Rows from block 7 of the image encoder, named by matrix and row number. Rows with one number belong to one channel. Each number is 200 + 40 x the weight over its row's rms, rounded and kept within 0 to 999. All counts start at 0.
# convs0: expand pointwise conv (encoder.blocks.7.convs.0.weight, 192x48x1x1), inputs 0-47
# convs1: depthwise 5x5 conv (encoder.blocks.7.convs.1.weight, 192x1x5x5, trained with AdamW), a 5x5 kernel
# convs2: project pointwise conv (encoder.blocks.7.convs.2.weight, 48x192x1x1, transposed), outputs 0-47
convs0.88,200,200,200,267,257,200,200,200,168,269,200,153,200,281,200,148,230,200,200,200,200,200,274,200,200,204,200,200,200,232,169,200,200,200,200,200,200,200,200,118,323,109,200,200,200,244,95,200
convs1.88,199,155,147,140,199,165,158,173,129,192,161,129,106,136,178,174,193,200,180,226,200,192,211,209,223
convs2.88,237,200,125,200,200,201,275,135,200,200,207,200,200,132,200,200,200,200,200,269,200,200,200,172,246,200,294,200,200,200,282,200,224,200,200,276,122,200,200,200,200,200,79,200,200,130,200,200
convs0.89,200,263,200,200,236,200,200,200,200,200,200,200,244,200,200,156,225,201,200,200,220,200,200,200,200,200,200,200,200,200,200,200,200,167,160,290,200,200,200,104,236,200,124,200,200,200,81,41
convs1.89,175,169,227,258,236,260,161,143,188,207,259,221,200,226,241,228,247,266,247,191,159,168,142,170,160
convs2.89,200,200,200,200,164,279,200,200,106,200,159,200,200,117,313,200,186,200,87,200,200,200,200,264,168,200,160,200,200,295,200,200,200,200,258,160,200,200,200,200,200,200,177,200,178,200,200,265
convs0.90,200,200,200,200,280,200,200,200,155,134,200,200,287,200,200,86,107,200,200,200,241,200,200,200,349,239,200,200,200,287,200,200,161,200,200,200,215,200,200,200,200,200,200,200,200,200,200,200
convs1.90,150,205,165,186,202,214,229,249,184,219,211,172,167,182,138,183,190,121,128,129,221,173,187,134,142
convs2.90,200,199,200,200,200,200,200,200,200,302,149,200,214,200,200,200,200,200,200,200,102,182,200,200,235,200,200,200,200,200,285,238,200,200,200,200,200,153,291,283,200,200,200,200,200,200,141,49
convs0.91,200,200,283,285,200,200,279,200,200,200,200,200,200,200,200,200,263,200,200,200,90,200,200,160,200,200,200,200,200,200,200,135,200,232,200,343,309,200,200,200,200,200,221,200,172,200,200,200
convs1.91,254,217,281,147,146,190,144,202,239,174,206,192,188,294,142,180,189,163,239,196,153,193,224,190,189
convs2.91,200,200,200,139,200,200,200,200,200,200,310,200,200,200,276,200,162,200,200,200,200,200,69,200,116,200,200,200,200,159,133,116,200,200,200,200,200,166,200,200,200,200,289,245,127,200,200,200
convs0.92,200,200,268,200,200,234,200,252,200,311,200,200,200,200,167,339,200,135,200,277,200,200,280,200,200,200,200,225,287,200,200,168,200,200,200,200,200,200,126,200,200,200,200,200,200,200,200,266
convs1.92,127,245,259,269,242,243,233,215,204,158,226,210,129,221,193,201,239,215,267,236,206,242,217,242,207
convs2.92,257,73,200,200,154,200,200,200,200,200,200,200,200,200,200,200,305,200,200,200,200,200,200,117,200,168,200,200,200,250,200,234,200,200,200,200,200,200,200,232,75,200,200,200,73,200,200,200
convs0.94,200,200,200,200,280,200,200,200,200,200,200,200,209,152,200,200,200,200,134,200,266,200,200,128,200,200,200,200,200,200,200,350,335,200,200,200,200,200,200,200,256,200,200,200,301,200,200,200
convs1.94,180,140,193,231,202,161,139,154,156,166,194,78,230,184,185,206,152,233,197,143,212,163,204,197,185
convs2.94,200,261,200,117,198,249,200,200,200,200,137,200,200,318,200,200,200,258,200,200,106,200,200,119,200,200,200,200,200,200,124,200,200,200,200,200,124,200,200,200,200,200,200,289,200,200,288,200
convs0.95,200,137,192,116,200,200,200,200,200,200,200,200,200,239,200,166,188,200,200,263,266,200,200,200,200,130,200,311,294,200,200,91,267,200,200,293,200,238,200,200,200,200,246,200,200,200,200,200
convs1.95,191,165,155,187,157,146,137,126,149,181,192,127,160,162,170,237,217,179,213,202,226,263,187,253,209
convs2.95,200,200,146,238,200,113,200,200,200,200,200,200,268,200,200,200,309,200,200,200,200,200,200,200,200,200,200,299,200,200,200,200,200,200,200,272,200,265,200,336,200,200,302,200,200,200,200,200
convs0.97,301,231,244,200,200,216,115,200,232,200,200,264,200,124,284,160,200,200,200,200,200,149,200,200,103,200,172,200,200,200,200,187,200,200,200,200,115,281,200,254,153,200,200,253,200,157,200,200
convs1.97,242,262,195,239,223,255,268,183,194,234,314,260,225,209,201,234,187,166,207,219,200,190,235,197,158
convs2.97,200,200,200,200,200,200,200,200,200,264,200,200,153,332,292,291,200,334,200,200,200,200,200,200,200,121,200,200,200,200,200,164,200,126,133,200,200,200,200,200,200,200,169,200,200,200,200,200
convs0.98,200,200,141,76,200,200,200,200,300,200,200,200,200,224,200,274,175,200,200,200,200,109,83,200,200,219,200,200,200,200,240,166,200,200,236,200,218,200,81,222,200,200,200,200,200,200,200,200
convs1.98,196,199,205,197,217,158,150,194,187,140,191,190,190,186,208,277,266,278,250,227,184,135,139,146,184
convs2.98,200,217,200,300,200,200,200,200,200,200,200,200,148,200,200,200,200,200,200,200,193,200,200,326,200,154,200,200,153,200,200,200,200,200,200,200,200,100,72,200,200,200,200,200,251,320,200,200
convs0.99,200,200,154,200,200,200,127,152,200,200,200,200,136,200,200,200,286,200,200,200,200,242,248,172,200,200,121,248,200,200,222,109,135,77,200,200,306,200,200,200,200,200,145,200,200,200,200,200
convs1.99,204,241,167,231,186,277,229,147,175,165,286,267,178,175,274,169,219,205,207,210,183,165,206,185,147
convs2.99,133,200,200,249,200,240,284,139,200,261,200,200,200,200,200,200,58,142,200,200,234,200,190,200,200,200,155,142,286,200,100,142,182,200,200,173,200,200,200,200,155,200,200,200,200,200,200,200
convs0.100,133,155,202,200,236,200,299,200,200,95,200,200,200,200,144,200,200,200,200,129,200,200,277,200,260,200,200,174,285,200,200,200,211,200,192,272,320,200,200,200,200,200,200,200,146,200,200,200
convs1.100,219,188,222,249,145,214,223,190,257,188,194,207,172,264,201,215,219,149,233,284,254,227,160,230,283
convs2.100,277,100,200,200,205,200,200,200,200,200,200,243,200,200,200,200,114,294,200,269,272,200,200,200,200,276,184,200,200,200,80,200,200,200,200,172,236,200,200,200,200,200,200,200,268,125,200,200
convs0.101,200,200,200,200,272,187,200,200,200,200,272,200,200,155,200,200,200,200,200,200,254,200,122,200,200,200,200,294,148,200,200,200,200,163,200,200,99,296,200,326,200,200,208,200,116,200,200,200
convs1.101,233,202,170,200,231,270,214,148,228,222,276,214,203,218,269,229,171,208,199,234,228,180,271,138,264
convs2.101,200,200,200,200,200,200,200,200,200,172,189,200,200,310,200,200,87,200,200,200,200,200,200,200,200,200,200,140,88,172,200,200,112,200,200,267,288,298,200,200,132,200,200,200,200,200,200,200
convs0.103,200,200,200,316,200,200,200,200,200,200,200,200,309,200,200,200,210,200,126,78,200,200,200,200,200,200,237,200,200,121,200,200,200,200,107,136,200,200,200,200,200,148,200,200,200,200,200,112
convs1.103,173,204,155,193,170,163,180,181,163,190,132,241,207,204,196,131,272,242,223,214,152,217,286,253,234
convs2.103,200,200,129,200,271,200,200,200,200,200,188,200,200,245,200,200,219,226,230,200,200,200,200,200,200,316,200,253,245,200,157,200,150,200,200,200,298,237,200,200,200,278,200,59,200,147,200,200
convs0.104,57,200,200,200,234,200,200,200,200,200,200,200,200,137,200,200,200,200,200,200,200,200,200,200,200,220,200,200,200,200,200,200,146,261,231,200,200,200,200,200,200,333,326,259,200,200,200,280
convs1.104,220,228,245,216,205,111,154,176,208,231,202,167,199,241,250,208,257,176,177,215,221,266,258,154,132
convs2.104,200,206,60,209,200,200,200,200,311,200,200,200,200,200,221,200,200,200,200,200,294,200,200,200,200,128,299,200,200,200,200,200,200,185,145,200,94,200,200,200,200,200,200,200,138,200,245,200
convs0.105,200,191,200,200,128,246,246,200,124,82,200,147,254,200,200,200,200,200,87,200,161,200,200,132,152,200,200,200,200,200,200,200,326,178,200,200,200,200,155,200,200,200,200,200,200,158,200,221
convs1.105,199,204,227,204,241,215,301,234,214,285,240,258,184,218,247,252,236,177,228,207,160,176,193,228,247
convs2.105,200,146,200,200,77,200,200,200,200,256,261,200,200,183,200,200,200,200,126,200,197,200,200,234,200,200,125,259,200,292,200,134,200,223,200,200,200,200,112,200,237,200,200,200,308,239,200,200
convs0.106,200,200,200,200,200,200,118,200,200,278,200,200,200,200,200,200,200,200,261,71,200,200,200,200,200,200,229,200,167,332,200,261,124,200,200,200,200,185,200,200,200,200,134,112,200,200,200,248
convs1.106,222,229,195,275,171,246,163,160,264,196,192,175,142,230,164,189,221,156,270,147,226,145,220,248,184
convs2.106,200,200,200,257,244,200,231,163,200,144,200,200,200,137,287,162,200,200,200,200,200,200,217,200,75,200,200,145,200,200,68,239,200,245,200,200,200,138,232,281,158,200,200,200,200,200,200,200
convs0.107,200,200,200,200,200,200,200,200,200,200,147,200,131,200,151,167,200,200,200,200,200,200,200,200,127,200,200,256,200,200,200,200,166,200,362,184,142,78,200,135,200,131,200,200,186,200,246,200
convs1.107,199,221,184,192,198,224,280,294,266,210,228,237,199,212,205,180,165,147,171,229,204,229,222,281,251
convs2.107,200,200,306,200,157,264,90,200,200,200,94,200,200,200,200,200,200,200,200,200,200,200,200,200,200,200,265,200,200,200,319,152,200,186,200,128,144,200,200,248,200,200,200,200,200,200,131,200
convs0.108,200,200,200,200,200,200,200,200,278,60,200,200,247,200,200,119,169,200,200,274,200,130,200,200,200,200,200,200,200,200,147,200,200,200,200,200,200,126,250,200,58,200,200,200,200,200,200,200
convs1.108,188,144,166,190,150,190,187,160,165,187,183,138,144,136,128,180,187,180,184,228,197,134,138,164,160
convs2.108,200,151,200,200,200,133,200,238,50,200,200,200,200,200,200,200,200,200,200,200,200,200,200,200,200,200,200,200,237,200,200,200,200,200,200,115,171,200,276,200,200,252,200,368,200,200,200,200
convs0.109,200,200,200,200,200,200,200,294,134,200,260,200,280,200,200,156,200,200,277,200,252,268,200,123,200,200,200,200,200,200,200,257,200,111,283,247,200,181,200,102,200,200,160,219,200,200,200,200
convs1.109,210,231,192,168,122,214,251,226,196,244,252,253,184,249,250,199,235,141,244,257,194,183,164,136,211
convs2.109,267,200,200,200,200,315,200,252,200,200,200,200,200,265,200,286,200,233,200,200,97,165,200,200,200,282,200,200,200,114,282,200,200,200,200,200,263,200,258,200,200,183,200,200,172,200,251,200
convs0.111,68,200,200,243,200,200,200,200,200,200,200,200,266,200,200,200,200,160,139,200,200,200,200,200,200,200,200,200,119,144,108,200,200,200,110,200,200,154,200,302,200,200,200,200,200,200,200,295
convs1.111,177,208,206,172,199,125,149,103,146,95,184,199,197,216,173,163,215,227,229,211,203,203,177,185,158
convs2.111,200,200,200,200,255,200,200,194,200,281,65,220,200,200,200,200,200,200,200,77,200,200,200,200,95,200,200,200,200,200,200,200,289,200,200,200,200,200,200,200,200,200,200,299,200,132,200,200
convs0.112,200,247,200,243,200,200,247,200,78,200,275,200,236,111,200,180,200,200,275,200,200,200,200,275,200,200,301,241,200,200,200,200,200,200,135,200,254,200,200,200,147,200,247,143,200,200,200,242
convs1.112,213,244,251,247,215,233,212,171,225,279,250,240,171,216,248,266,259,240,191,266,205,240,210,189,224
convs2.112,167,200,269,200,282,200,200,200,153,200,200,132,200,200,200,200,289,200,200,200,200,200,158,200,142,93,143,200,200,200,200,200,200,195,126,132,241,200,148,200,234,240,123,279,200,200,200,200
convs0.113,200,200,200,77,200,200,200,200,200,200,200,200,200,200,142,200,200,200,226,200,200,250,320,200,200,299,226,276,163,200,200,200,200,200,200,200,200,318,200,239,200,200,200,262,200,262,200,200
convs1.113,200,139,141,144,145,238,237,235,169,219,167,173,143,140,200,218,223,195,230,244,214,193,234,266,256
convs2.113,200,200,200,200,200,200,200,200,90,271,200,200,113,253,200,200,200,200,200,200,200,200,200,298,200,200,200,200,200,220,200,200,200,221,200,200,200,28,200,227,200,200,200,109,200,200,186,200
convs0.115,102,200,200,159,200,200,200,200,200,200,200,200,229,200,200,200,200,200,200,200,200,200,200,200,200,200,200,200,200,233,200,200,163,200,304,307,279,200,200,302,292,200,97,200,200,200,264,200
convs1.115,170,180,199,168,152,114,167,146,179,196,173,165,108,186,217,207,204,165,170,125,186,184,160,155,170
convs2.115,200,200,131,200,200,200,200,145,200,306,200,200,200,83,131,210,200,200,200,200,200,200,200,200,200,200,200,331,200,200,200,200,200,153,200,200,130,248,200,160,200,156,200,200,200,200,200,295
convs0.117,200,200,200,200,155,200,136,331,200,200,200,200,200,200,145,200,200,200,200,200,200,200,200,75,300,200,200,200,200,200,200,254,268,200,200,277,200,242,200,200,200,200,200,215,243,286,200,200
convs1.117,238,234,242,293,267,182,197,146,110,158,220,170,187,216,194,240,214,184,184,170,205,208,166,180,148
convs2.117,200,200,200,200,200,200,122,200,200,200,200,122,200,200,200,348,200,200,200,200,200,229,200,179,200,200,315,200,200,200,233,200,200,258,279,278,98,200,200,163,200,200,200,200,200,200,200,200
convs0.118,200,200,200,200,200,283,200,200,164,161,200,200,200,200,200,200,200,205,200,109,336,172,200,242,200,263,200,200,119,157,130,263,200,200,200,229,200,253,200,256,257,200,167,169,200,200,200,267
convs1.118,149,161,165,162,168,172,164,161,196,210,223,238,261,221,229,234,210,227,216,175,218,224,297,241,281
convs2.118,164,225,200,314,200,200,200,200,241,200,200,168,200,274,200,290,200,158,236,200,108,200,206,193,266,200,200,200,200,200,200,200,259,161,200,133,200,161,200,152,200,315,200,200,200,200,200,143
convs0.120,200,107,200,200,289,200,266,255,169,200,200,200,91,267,200,200,236,150,200,112,128,200,200,200,200,200,200,200,146,200,200,200,200,200,200,200,200,200,239,200,200,200,200,293,200,200,276,200
convs1.120,205,219,235,228,181,237,279,329,238,272,194,196,185,179,193,190,182,206,169,205,196,224,230,192,251
convs2.120,200,200,200,137,55,306,200,200,200,200,200,200,200,200,113,200,175,200,200,200,200,165,134,283,200,200,285,200,200,200,200,200,200,200,200,250,200,200,200,200,200,200,200,102,200,200,200,176
convs0.121,246,200,200,200,257,200,200,200,200,200,200,200,263,216,200,200,250,200,320,200,200,200,238,200,237,200,200,200,250,315,234,200,200,200,200,200,133,200,281,115,200,200,200,267,128,250,200,200
convs1.121,200,205,235,222,259,235,226,247,213,202,231,209,247,234,238,174,175,210,182,187,296,257,270,230,267
convs2.121,253,247,200,200,121,200,166,200,200,200,200,114,200,244,200,200,247,279,200,200,142,200,200,200,159,200,200,200,97,200,200,138,200,200,200,200,89,200,200,200,200,200,200,200,200,95,200,139
convs0.122,200,146,315,200,269,200,200,122,200,142,200,200,200,200,200,258,200,200,200,136,200,99,261,200,200,200,260,200,200,200,200,200,200,200,200,200,264,200,200,200,200,254,200,249,200,272,118,200
convs1.122,163,154,181,151,172,188,169,148,162,154,167,142,135,127,148,171,121,182,189,197,235,199,201,190,191
convs2.122,146,200,104,200,200,200,163,258,108,200,200,200,200,200,143,200,221,227,200,200,158,168,281,200,200,200,106,200,200,200,289,200,258,251,200,200,200,200,262,291,200,200,250,200,200,200,200,200
convs0.124,200,200,200,220,74,200,200,200,190,200,200,200,200,200,162,260,200,200,270,282,134,200,200,200,200,200,200,141,200,200,200,200,200,147,200,283,292,200,200,200,200,200,309,200,200,200,200,276
convs1.124,253,202,157,141,192,144,186,235,303,270,165,187,235,264,212,178,193,206,188,199,171,207,179,158,168
convs2.124,200,200,200,243,144,200,240,159,200,200,302,261,200,99,200,266,200,81,200,200,200,200,211,200,200,200,200,272,200,200,200,200,176,200,200,200,200,218,200,249,200,200,200,69,200,200,200,200
convs0.127,190,200,200,200,200,200,161,144,269,200,295,200,286,200,200,124,200,306,200,200,200,275,253,200,200,200,107,200,200,200,200,151,200,200,200,200,200,151,283,200,272,200,200,200,200,200,200,200
convs1.127,262,183,227,223,234,223,225,346,232,232,212,200,215,186,224,207,176,156,221,201,256,226,176,215,203
convs2.127,305,119,200,332,200,200,200,200,200,200,200,303,200,261,200,200,281,200,200,200,234,236,200,200,200,200,200,200,233,200,200,200,200,248,172,200,200,159,200,200,232,161,280,200,200,200,259,200
convs0.129,200,296,186,254,200,200,200,200,200,200,200,260,200,382,200,200,200,259,200,200,200,200,200,200,200,200,200,200,200,143,200,200,294,200,200,200,200,200,192,200,261,200,190,200,200,200,161,116
convs1.129,175,260,221,187,212,182,176,141,156,188,183,246,170,171,253,208,274,140,190,266,224,227,146,197,262
convs2.129,280,200,200,200,150,70,200,200,200,233,200,200,200,200,86,200,200,200,200,200,200,183,200,200,80,200,200,129,200,200,200,268,200,200,200,200,200,312,200,200,200,200,200,200,200,200,200,200
convs0.130,200,200,261,236,200,200,200,200,200,200,200,200,200,250,200,200,200,200,200,200,200,303,200,252,200,136,200,210,200,280,204,140,200,200,192,113,117,200,113,159,200,146,168,200,200,200,112,120
convs1.130,172,169,167,182,228,183,168,164,179,194,142,249,254,218,223,165,255,292,200,180,123,144,192,172,178
convs2.130,200,180,200,200,161,200,200,200,138,200,200,200,200,200,200,200,200,200,200,200,144,117,200,200,200,127,200,239,200,200,200,28,200,200,200,278,187,275,156,200,246,200,200,260,175,200,200,266
convs0.132,277,140,200,200,312,200,200,200,200,200,200,200,200,200,282,200,200,98,200,283,200,200,200,200,255,200,270,200,200,200,200,200,200,227,200,200,200,200,138,200,286,200,266,200,200,200,118,200
convs1.132,244,254,196,179,194,207,220,230,198,220,206,232,272,215,244,206,237,220,191,283,225,273,267,224,267
convs2.132,200,139,200,200,200,200,200,277,200,200,200,148,175,200,143,200,261,200,200,200,200,200,200,200,276,200,149,200,200,268,200,200,200,200,322,200,200,132,200,200,184,240,232,279,113,113,200,200
convs0.133,200,200,200,200,200,287,200,200,103,251,200,200,200,200,200,200,200,200,125,200,249,278,265,200,150,200,300,200,200,200,200,200,200,200,200,200,213,242,200,200,200,200,200,312,283,130,200,200
convs1.133,217,222,259,212,254,193,179,178,194,222,228,248,196,261,185,261,288,196,258,245,160,230,212,266,191
convs2.133,200,200,200,200,200,200,200,112,200,233,200,104,200,200,333,144,200,200,200,200,200,200,200,200,200,200,200,200,200,279,200,200,103,200,200,121,200,200,131,200,161,200,200,200,200,200,200,299
convs0.134,200,200,200,200,200,200,200,155,200,142,200,293,200,200,233,286,200,200,162,200,200,200,300,200,200,200,200,119,234,200,200,200,200,200,119,200,281,200,200,200,248,200,200,126,307,200,200,144
convs1.134,138,134,230,176,79,215,216,230,209,203,200,173,254,206,210,197,189,196,138,164,190,163,163,156,183
convs2.134,200,200,272,200,338,200,200,200,200,200,200,200,200,75,200,299,158,200,200,200,170,200,200,200,200,200,200,200,145,200,200,200,200,253,173,275,200,200,200,152,200,200,301,200,200,200,200,200
convs0.136,200,200,200,181,85,200,200,200,132,134,200,200,200,200,200,63,200,235,200,200,200,216,200,200,287,200,131,200,247,200,232,200,261,200,200,200,200,200,200,200,200,200,200,164,85,200,200,200
convs1.136,202,214,225,200,151,242,176,176,190,137,247,192,209,277,184,275,233,206,256,247,239,221,218,247,268
convs2.136,305,200,200,270,290,150,200,200,200,200,200,200,200,159,200,294,309,200,200,200,200,144,200,200,200,200,200,200,200,168,200,200,200,200,200,200,278,152,249,139,200,200,124,200,200,153,162,200
convs0.138,200,200,200,200,200,200,200,295,200,200,187,200,200,314,200,200,297,200,200,200,200,200,154,200,261,200,200,200,200,200,265,200,200,106,200,200,200,200,200,200,126,83,200,200,200,200,200,117
convs1.138,162,244,230,210,167,144,215,314,217,162,157,243,244,224,172,217,190,169,163,184,201,185,131,162,187
convs2.138,200,149,200,169,200,200,269,200,313,200,200,200,149,200,200,200,200,95,200,200,247,268,153,200,200,274,154,200,285,102,200,118,200,200,200,200,200,200,228,225,200,200,200,200,200,200,183,200
convs0.140,200,112,144,200,270,200,200,200,200,200,247,285,200,200,200,287,200,200,123,200,200,248,200,138,144,200,200,200,200,150,200,200,287,240,200,200,200,161,200,200,200,200,200,200,107,200,200,115
convs1.140,158,172,245,223,305,196,138,219,200,245,182,155,203,177,196,243,221,185,149,224,207,250,205,230,125
convs2.140,200,200,200,200,200,200,75,200,167,116,128,200,200,200,227,200,200,200,249,200,200,200,200,165,136,153,200,200,200,200,200,135,141,200,200,200,200,184,200,200,200,200,359,200,264,200,200,200
convs0.141,148,237,200,200,200,299,200,107,200,200,200,200,157,200,200,200,145,179,200,138,263,118,200,200,200,200,260,200,159,200,227,127,200,246,200,200,200,200,200,200,185,266,248,261,98,200,200,200
convs1.141,179,167,155,151,179,200,139,168,156,172,134,196,238,190,186,126,196,238,267,196,199,204,268,255,233
convs2.141,246,126,266,110,200,154,200,122,200,271,218,200,200,308,200,200,157,200,200,200,200,200,200,200,200,160,200,253,200,200,200,200,200,200,200,200,200,200,200,200,289,283,238,200,275,200,257,200
convs0.142,200,200,200,200,200,149,243,200,181,200,200,200,200,200,139,200,200,200,200,200,274,200,200,80,200,200,200,200,303,200,200,200,200,200,200,200,200,200,336,248,152,91,200,200,250,200,200,200
convs1.142,211,271,274,257,219,172,192,146,207,146,217,189,241,231,213,235,197,227,184,213,231,219,265,289,189
convs2.142,200,200,200,200,200,200,200,200,200,200,200,200,200,200,200,200,200,200,200,200,200,200,330,200,317,200,200,279,109,225,200,200,74,200,200,200,200,136,200,200,200,108,200,200,200,200,152,200
convs0.146,200,200,200,200,200,200,200,200,201,200,200,200,282,200,200,200,95,200,270,107,200,200,200,200,307,135,251,192,200,200,291,200,160,200,200,200,200,200,200,200,200,200,281,200,255,200,118,167
convs1.146,218,199,204,195,188,208,203,235,271,205,174,197,233,311,235,193,196,215,299,244,182,175,195,270,192
convs2.146,305,200,200,200,200,110,200,200,200,200,244,283,103,170,200,200,162,82,146,171,200,142,138,200,200,200,200,200,200,200,200,218,200,200,200,200,200,258,200,200,200,200,200,293,200,200,200,200
convs0.147,200,200,200,200,200,200,200,151,137,272,200,200,200,180,200,153,200,200,200,200,200,279,200,200,200,200,200,200,342,128,200,200,200,200,234,200,200,120,95,200,200,92,200,200,171,200,200,200
convs1.147,144,173,247,212,143,131,164,204,221,121,175,171,158,160,134,228,188,127,190,196,201,234,202,215,230
convs2.147,289,200,258,200,274,200,204,238,244,200,254,200,77,200,200,155,200,262,200,200,200,264,199,200,157,200,200,217,200,200,200,200,200,181,326,200,200,200,123,200,200,200,134,200,200,200,200,200
convs0.148,292,200,200,200,200,171,99,141,162,200,200,246,154,200,200,113,200,280,200,180,200,200,83,200,200,200,200,316,234,200,200,200,200,200,200,245,200,200,200,200,200,200,259,200,200,200,200,200
convs1.148,197,202,182,205,190,98,137,155,119,127,173,216,236,197,133,215,220,203,177,161,162,209,194,193,196
convs2.148,200,200,271,200,200,200,200,200,285,200,200,200,276,200,200,129,200,200,200,225,200,200,302,244,200,200,200,200,200,180,200,200,130,200,200,321,200,303,255,200,200,200,200,284,200,200,200,200
convs0.149,200,200,200,271,200,200,172,284,200,111,200,225,200,200,200,200,200,138,200,200,200,200,200,200,200,200,200,200,200,200,200,200,195,200,115,200,57,200,200,177,200,200,200,200,142,200,341,200
convs1.149,193,169,215,199,189,211,256,232,167,131,203,264,241,119,138,218,236,181,219,198,214,134,164,262,214
convs2.149,84,200,200,200,125,200,200,200,246,200,200,200,200,200,200,307,200,200,272,200,200,200,200,200,200,145,200,200,200,200,200,200,200,308,200,200,200,200,200,356,200,200,200,200,200,200,200,200
convs0.150,261,200,200,200,290,200,200,200,200,48,145,200,154,200,200,290,200,200,200,95,264,158,200,200,200,138,200,200,200,200,200,200,200,200,147,200,200,200,200,200,247,200,200,200,252,200,187,200
convs1.150,228,230,158,187,176,220,186,158,181,192,205,156,116,164,141,204,136,119,156,150,201,190,212,205,140
convs2.150,200,200,200,200,135,213,200,303,104,233,301,200,200,200,200,200,192,200,200,272,200,200,200,241,200,239,200,200,200,200,242,200,200,178,200,200,297,200,200,200,119,234,200,241,200,200,91,200
convs0.151,290,200,200,200,272,226,200,200,144,200,200,129,200,200,200,200,145,200,200,200,200,275,136,200,301,200,247,200,200,234,288,200,279,216,200,200,200,124,108,200,200,200,200,200,200,200,200,200
convs1.151,135,183,215,194,158,229,189,218,210,131,210,184,182,251,186,212,207,261,303,264,156,173,151,192,211
convs2.151,200,200,286,200,84,215,215,200,200,200,208,200,200,200,128,200,200,200,200,157,200,200,165,200,200,200,200,200,200,200,86,200,200,200,200,200,200,200,200,200,200,200,200,200,200,200,318,343
convs0.152,200,200,83,279,200,149,330,200,200,200,200,200,200,200,200,200,256,105,200,257,200,200,200,200,200,220,200,132,200,200,153,200,200,303,265,200,200,200,200,200,200,200,200,200,200,200,200,200
convs1.152,182,275,281,217,239,182,166,216,172,264,251,180,150,160,210,224,165,141,177,165,205,160,223,163,163
convs2.152,236,200,174,147,254,200,200,219,200,200,200,200,200,200,200,200,200,200,200,200,200,87,129,200,352,200,311,200,200,200,237,200,200,254,200,200,200,266,200,200,200,200,139,200,200,200,141,200
convs0.153,200,111,200,200,234,200,152,254,200,200,200,200,200,136,200,200,200,245,200,200,200,200,200,200,235,200,200,308,165,200,302,200,276,200,200,200,200,239,231,200,200,200,317,283,200,253,200,200
convs1.153,187,198,239,193,232,267,276,202,232,217,240,209,164,248,195,190,188,237,137,212,102,187,268,184,201
convs2.153,269,200,200,243,200,200,200,228,271,257,200,259,184,200,316,200,200,200,285,270,200,200,200,200,200,200,200,200,200,200,200,200,200,200,200,200,200,200,200,200,200,200,267,200,90,309,257,200
convs0.156,200,237,200,200,200,200,291,200,200,252,200,200,249,200,200,71,200,200,200,200,200,200,200,200,200,200,267,200,200,298,317,200,200,200,200,200,200,200,200,200,200,200,70,200,200,200,200,168
convs1.156,183,188,233,198,186,215,215,201,215,199,217,214,308,243,204,189,122,232,256,170,226,163,204,300,185
convs2.156,200,145,200,200,200,289,200,200,114,200,200,200,200,200,200,200,200,200,200,200,200,200,200,89,200,200,200,200,200,200,200,200,254,53,200,136,200,200,257,200,200,200,84,200,173,200,200,200
convs0.157,134,285,200,200,200,200,200,200,200,200,200,200,265,200,200,221,200,200,200,200,200,68,296,291,200,230,200,200,200,200,200,200,200,248,183,333,200,200,200,200,200,200,200,200,200,200,200,135
convs1.157,234,187,244,261,194,220,221,224,227,270,142,145,166,174,160,176,174,149,143,130,186,194,250,210,236
convs2.157,200,90,200,200,200,149,171,200,200,200,200,200,200,200,200,238,200,200,43,200,244,200,200,200,200,200,200,200,200,200,325,200,200,200,200,233,200,200,112,200,200,200,200,200,200,200,105,200
convs0.158,200,200,200,200,200,200,200,200,271,154,200,200,200,200,244,308,243,252,200,96,200,200,135,164,319,200,200,168,130,151,200,235,200,200,200,129,200,200,200,200,200,200,200,200,200,166,126,200
convs1.158,235,259,218,205,136,175,223,191,196,142,194,170,167,158,157,197,173,137,162,116,150,164,173,191,147
convs2.158,200,200,200,200,255,200,200,200,231,293,200,200,108,200,200,146,200,200,200,200,232,200,200,200,200,200,108,180,200,200,200,360,200,200,200,200,122,237,200,200,200,200,188,101,200,200,200,200
convs0.160,200,200,249,200,200,200,200,279,200,200,157,318,200,200,200,200,200,200,200,200,213,200,200,138,108,162,200,200,200,251,304,225,200,200,200,200,200,265,200,300,200,200,200,200,200,130,156,257
convs1.160,254,263,281,266,250,185,196,200,240,223,187,172,179,178,159,197,155,153,181,123,233,224,182,167,193
convs2.160,243,200,200,200,132,200,200,200,200,244,237,200,200,200,200,200,303,200,77,200,127,200,200,200,200,200,200,200,200,200,200,200,129,200,200,200,165,158,200,92,292,200,200,200,200,226,116,200
convs0.161,200,200,200,200,200,200,200,200,200,200,200,200,324,200,22,265,200,200,200,200,200,200,200,200,200,179,200,200,200,200,200,358,200,200,200,200,200,200,200,200,200,200,200,200,200,200,200,200
convs1.161,207,211,212,255,228,250,294,289,276,225,226,231,211,235,233,143,210,196,222,240,197,208,199,191,174
convs2.161,200,200,260,200,200,200,200,200,200,233,200,200,200,200,139,200,155,200,138,200,200,200,200,200,200,200,200,200,316,200,200,166,200,156,200,55,86,301,200,200,200,200,200,157,200,200,200,200