{
  "encoder_widths": [16, 24, 48, 80],
  "shampoo_beta": 0.95,
  "one_sided": false,
  "max_grad_norm": 5.0
}
Rows from block 3 of the image encoder of a small contrastive image-text model, named by matrix and row number. Rows with one number belong to one channel. Each number is 128 + 32 x the weight over its row's rms, rounded and kept within 0 to 255. All counts start at 0. Numbers have three digits each. After the name is the row's rms in percent of the matrix's.
After each channel's rows are labels from the 100 images, of 14848, where the channel reaches its highest value: "responds to" is what is common among them. Only what is clearly more common there than usual is listed. The data: regions of photos with short descriptions (Visual Genome).
# convs0: expand pointwise conv (encoder.blocks.3.convs.0.weight, 96x24x1x1), inputs 0-23
# convs1: depthwise 5x5 conv (encoder.blocks.3.convs.1.weight, 96x1x5x5, trained with AdamW), a 5x5 kernel
# convs2: project pointwise conv (encoder.blocks.3.convs.2.weight, 24x96x1x1, transposed), outputs 0-23

convs0.54 154:084128128128128128128179182128076128128128222128122067128128128128085128
convs1.54 100:122099163148124107141188124099154177224182102121120127127134155139138140101
convs2.54 107:128128128128128128191128128128218064128178128128128128183128151177128128
responds to: text has "yellow"

convs0.28 024:051128128128128128128128128128128128128128128128128128022214128128128128
convs1.28 118:143132124133143143083096125129138072003109133150097111134129145131127147125
convs2.28 108:128128086128172168128255128128128128181128128128128121128128128128128128
responds to: text has "red"

convs0.87 077:055128174223128128128128141115128127128128128128128128199128128128128077
convs1.87 097:118133085139114134147063143115157162080179168126144057133115131126064139136
convs2.87 093:128128128126128128194128047128128039149128128128128128128200128128128128
responds to: text has "black"

convs0.24 154:041128184128128177128128068079125128173128128128128128099128127128178128
convs1.24 093:136135073136128094133158143101087106223181092148098160096136130137103127127
convs2.24 098:058128128128073067128108128128128128132107096128128132128213128189128128
responds to: text has "man"

convs0.85 104:083128128155162128128117128115128128128128128129128128128128128128249053
convs1.85 097:111078134132135107131152175142155189199166072096158139105151109132132145166
convs2.85 054:128128128128092128128128124128128128128128128128128128128255128128178128
responds to: text has "man"

convs0.15 038:064128128128128128128066128128226128128128128128136128128128128044128128
convs1.15 097:098119079138086063111107100119099131198134082107166176116126120116086122112
convs2.15 085:050128170104128128079125128128190128128128128128128051128177128128128087
responds to: text has "man"

convs0.5 107:128128128200128128128071091128162128128128128128076128128175190128198128
convs1.5 098:094129072080092131122093121104111132120129112065118109072103123081068110100
convs2.5 109:128128128128128079128026128128167128128081192128128128098128128073128128
responds to: text has "sky"; text has "blue"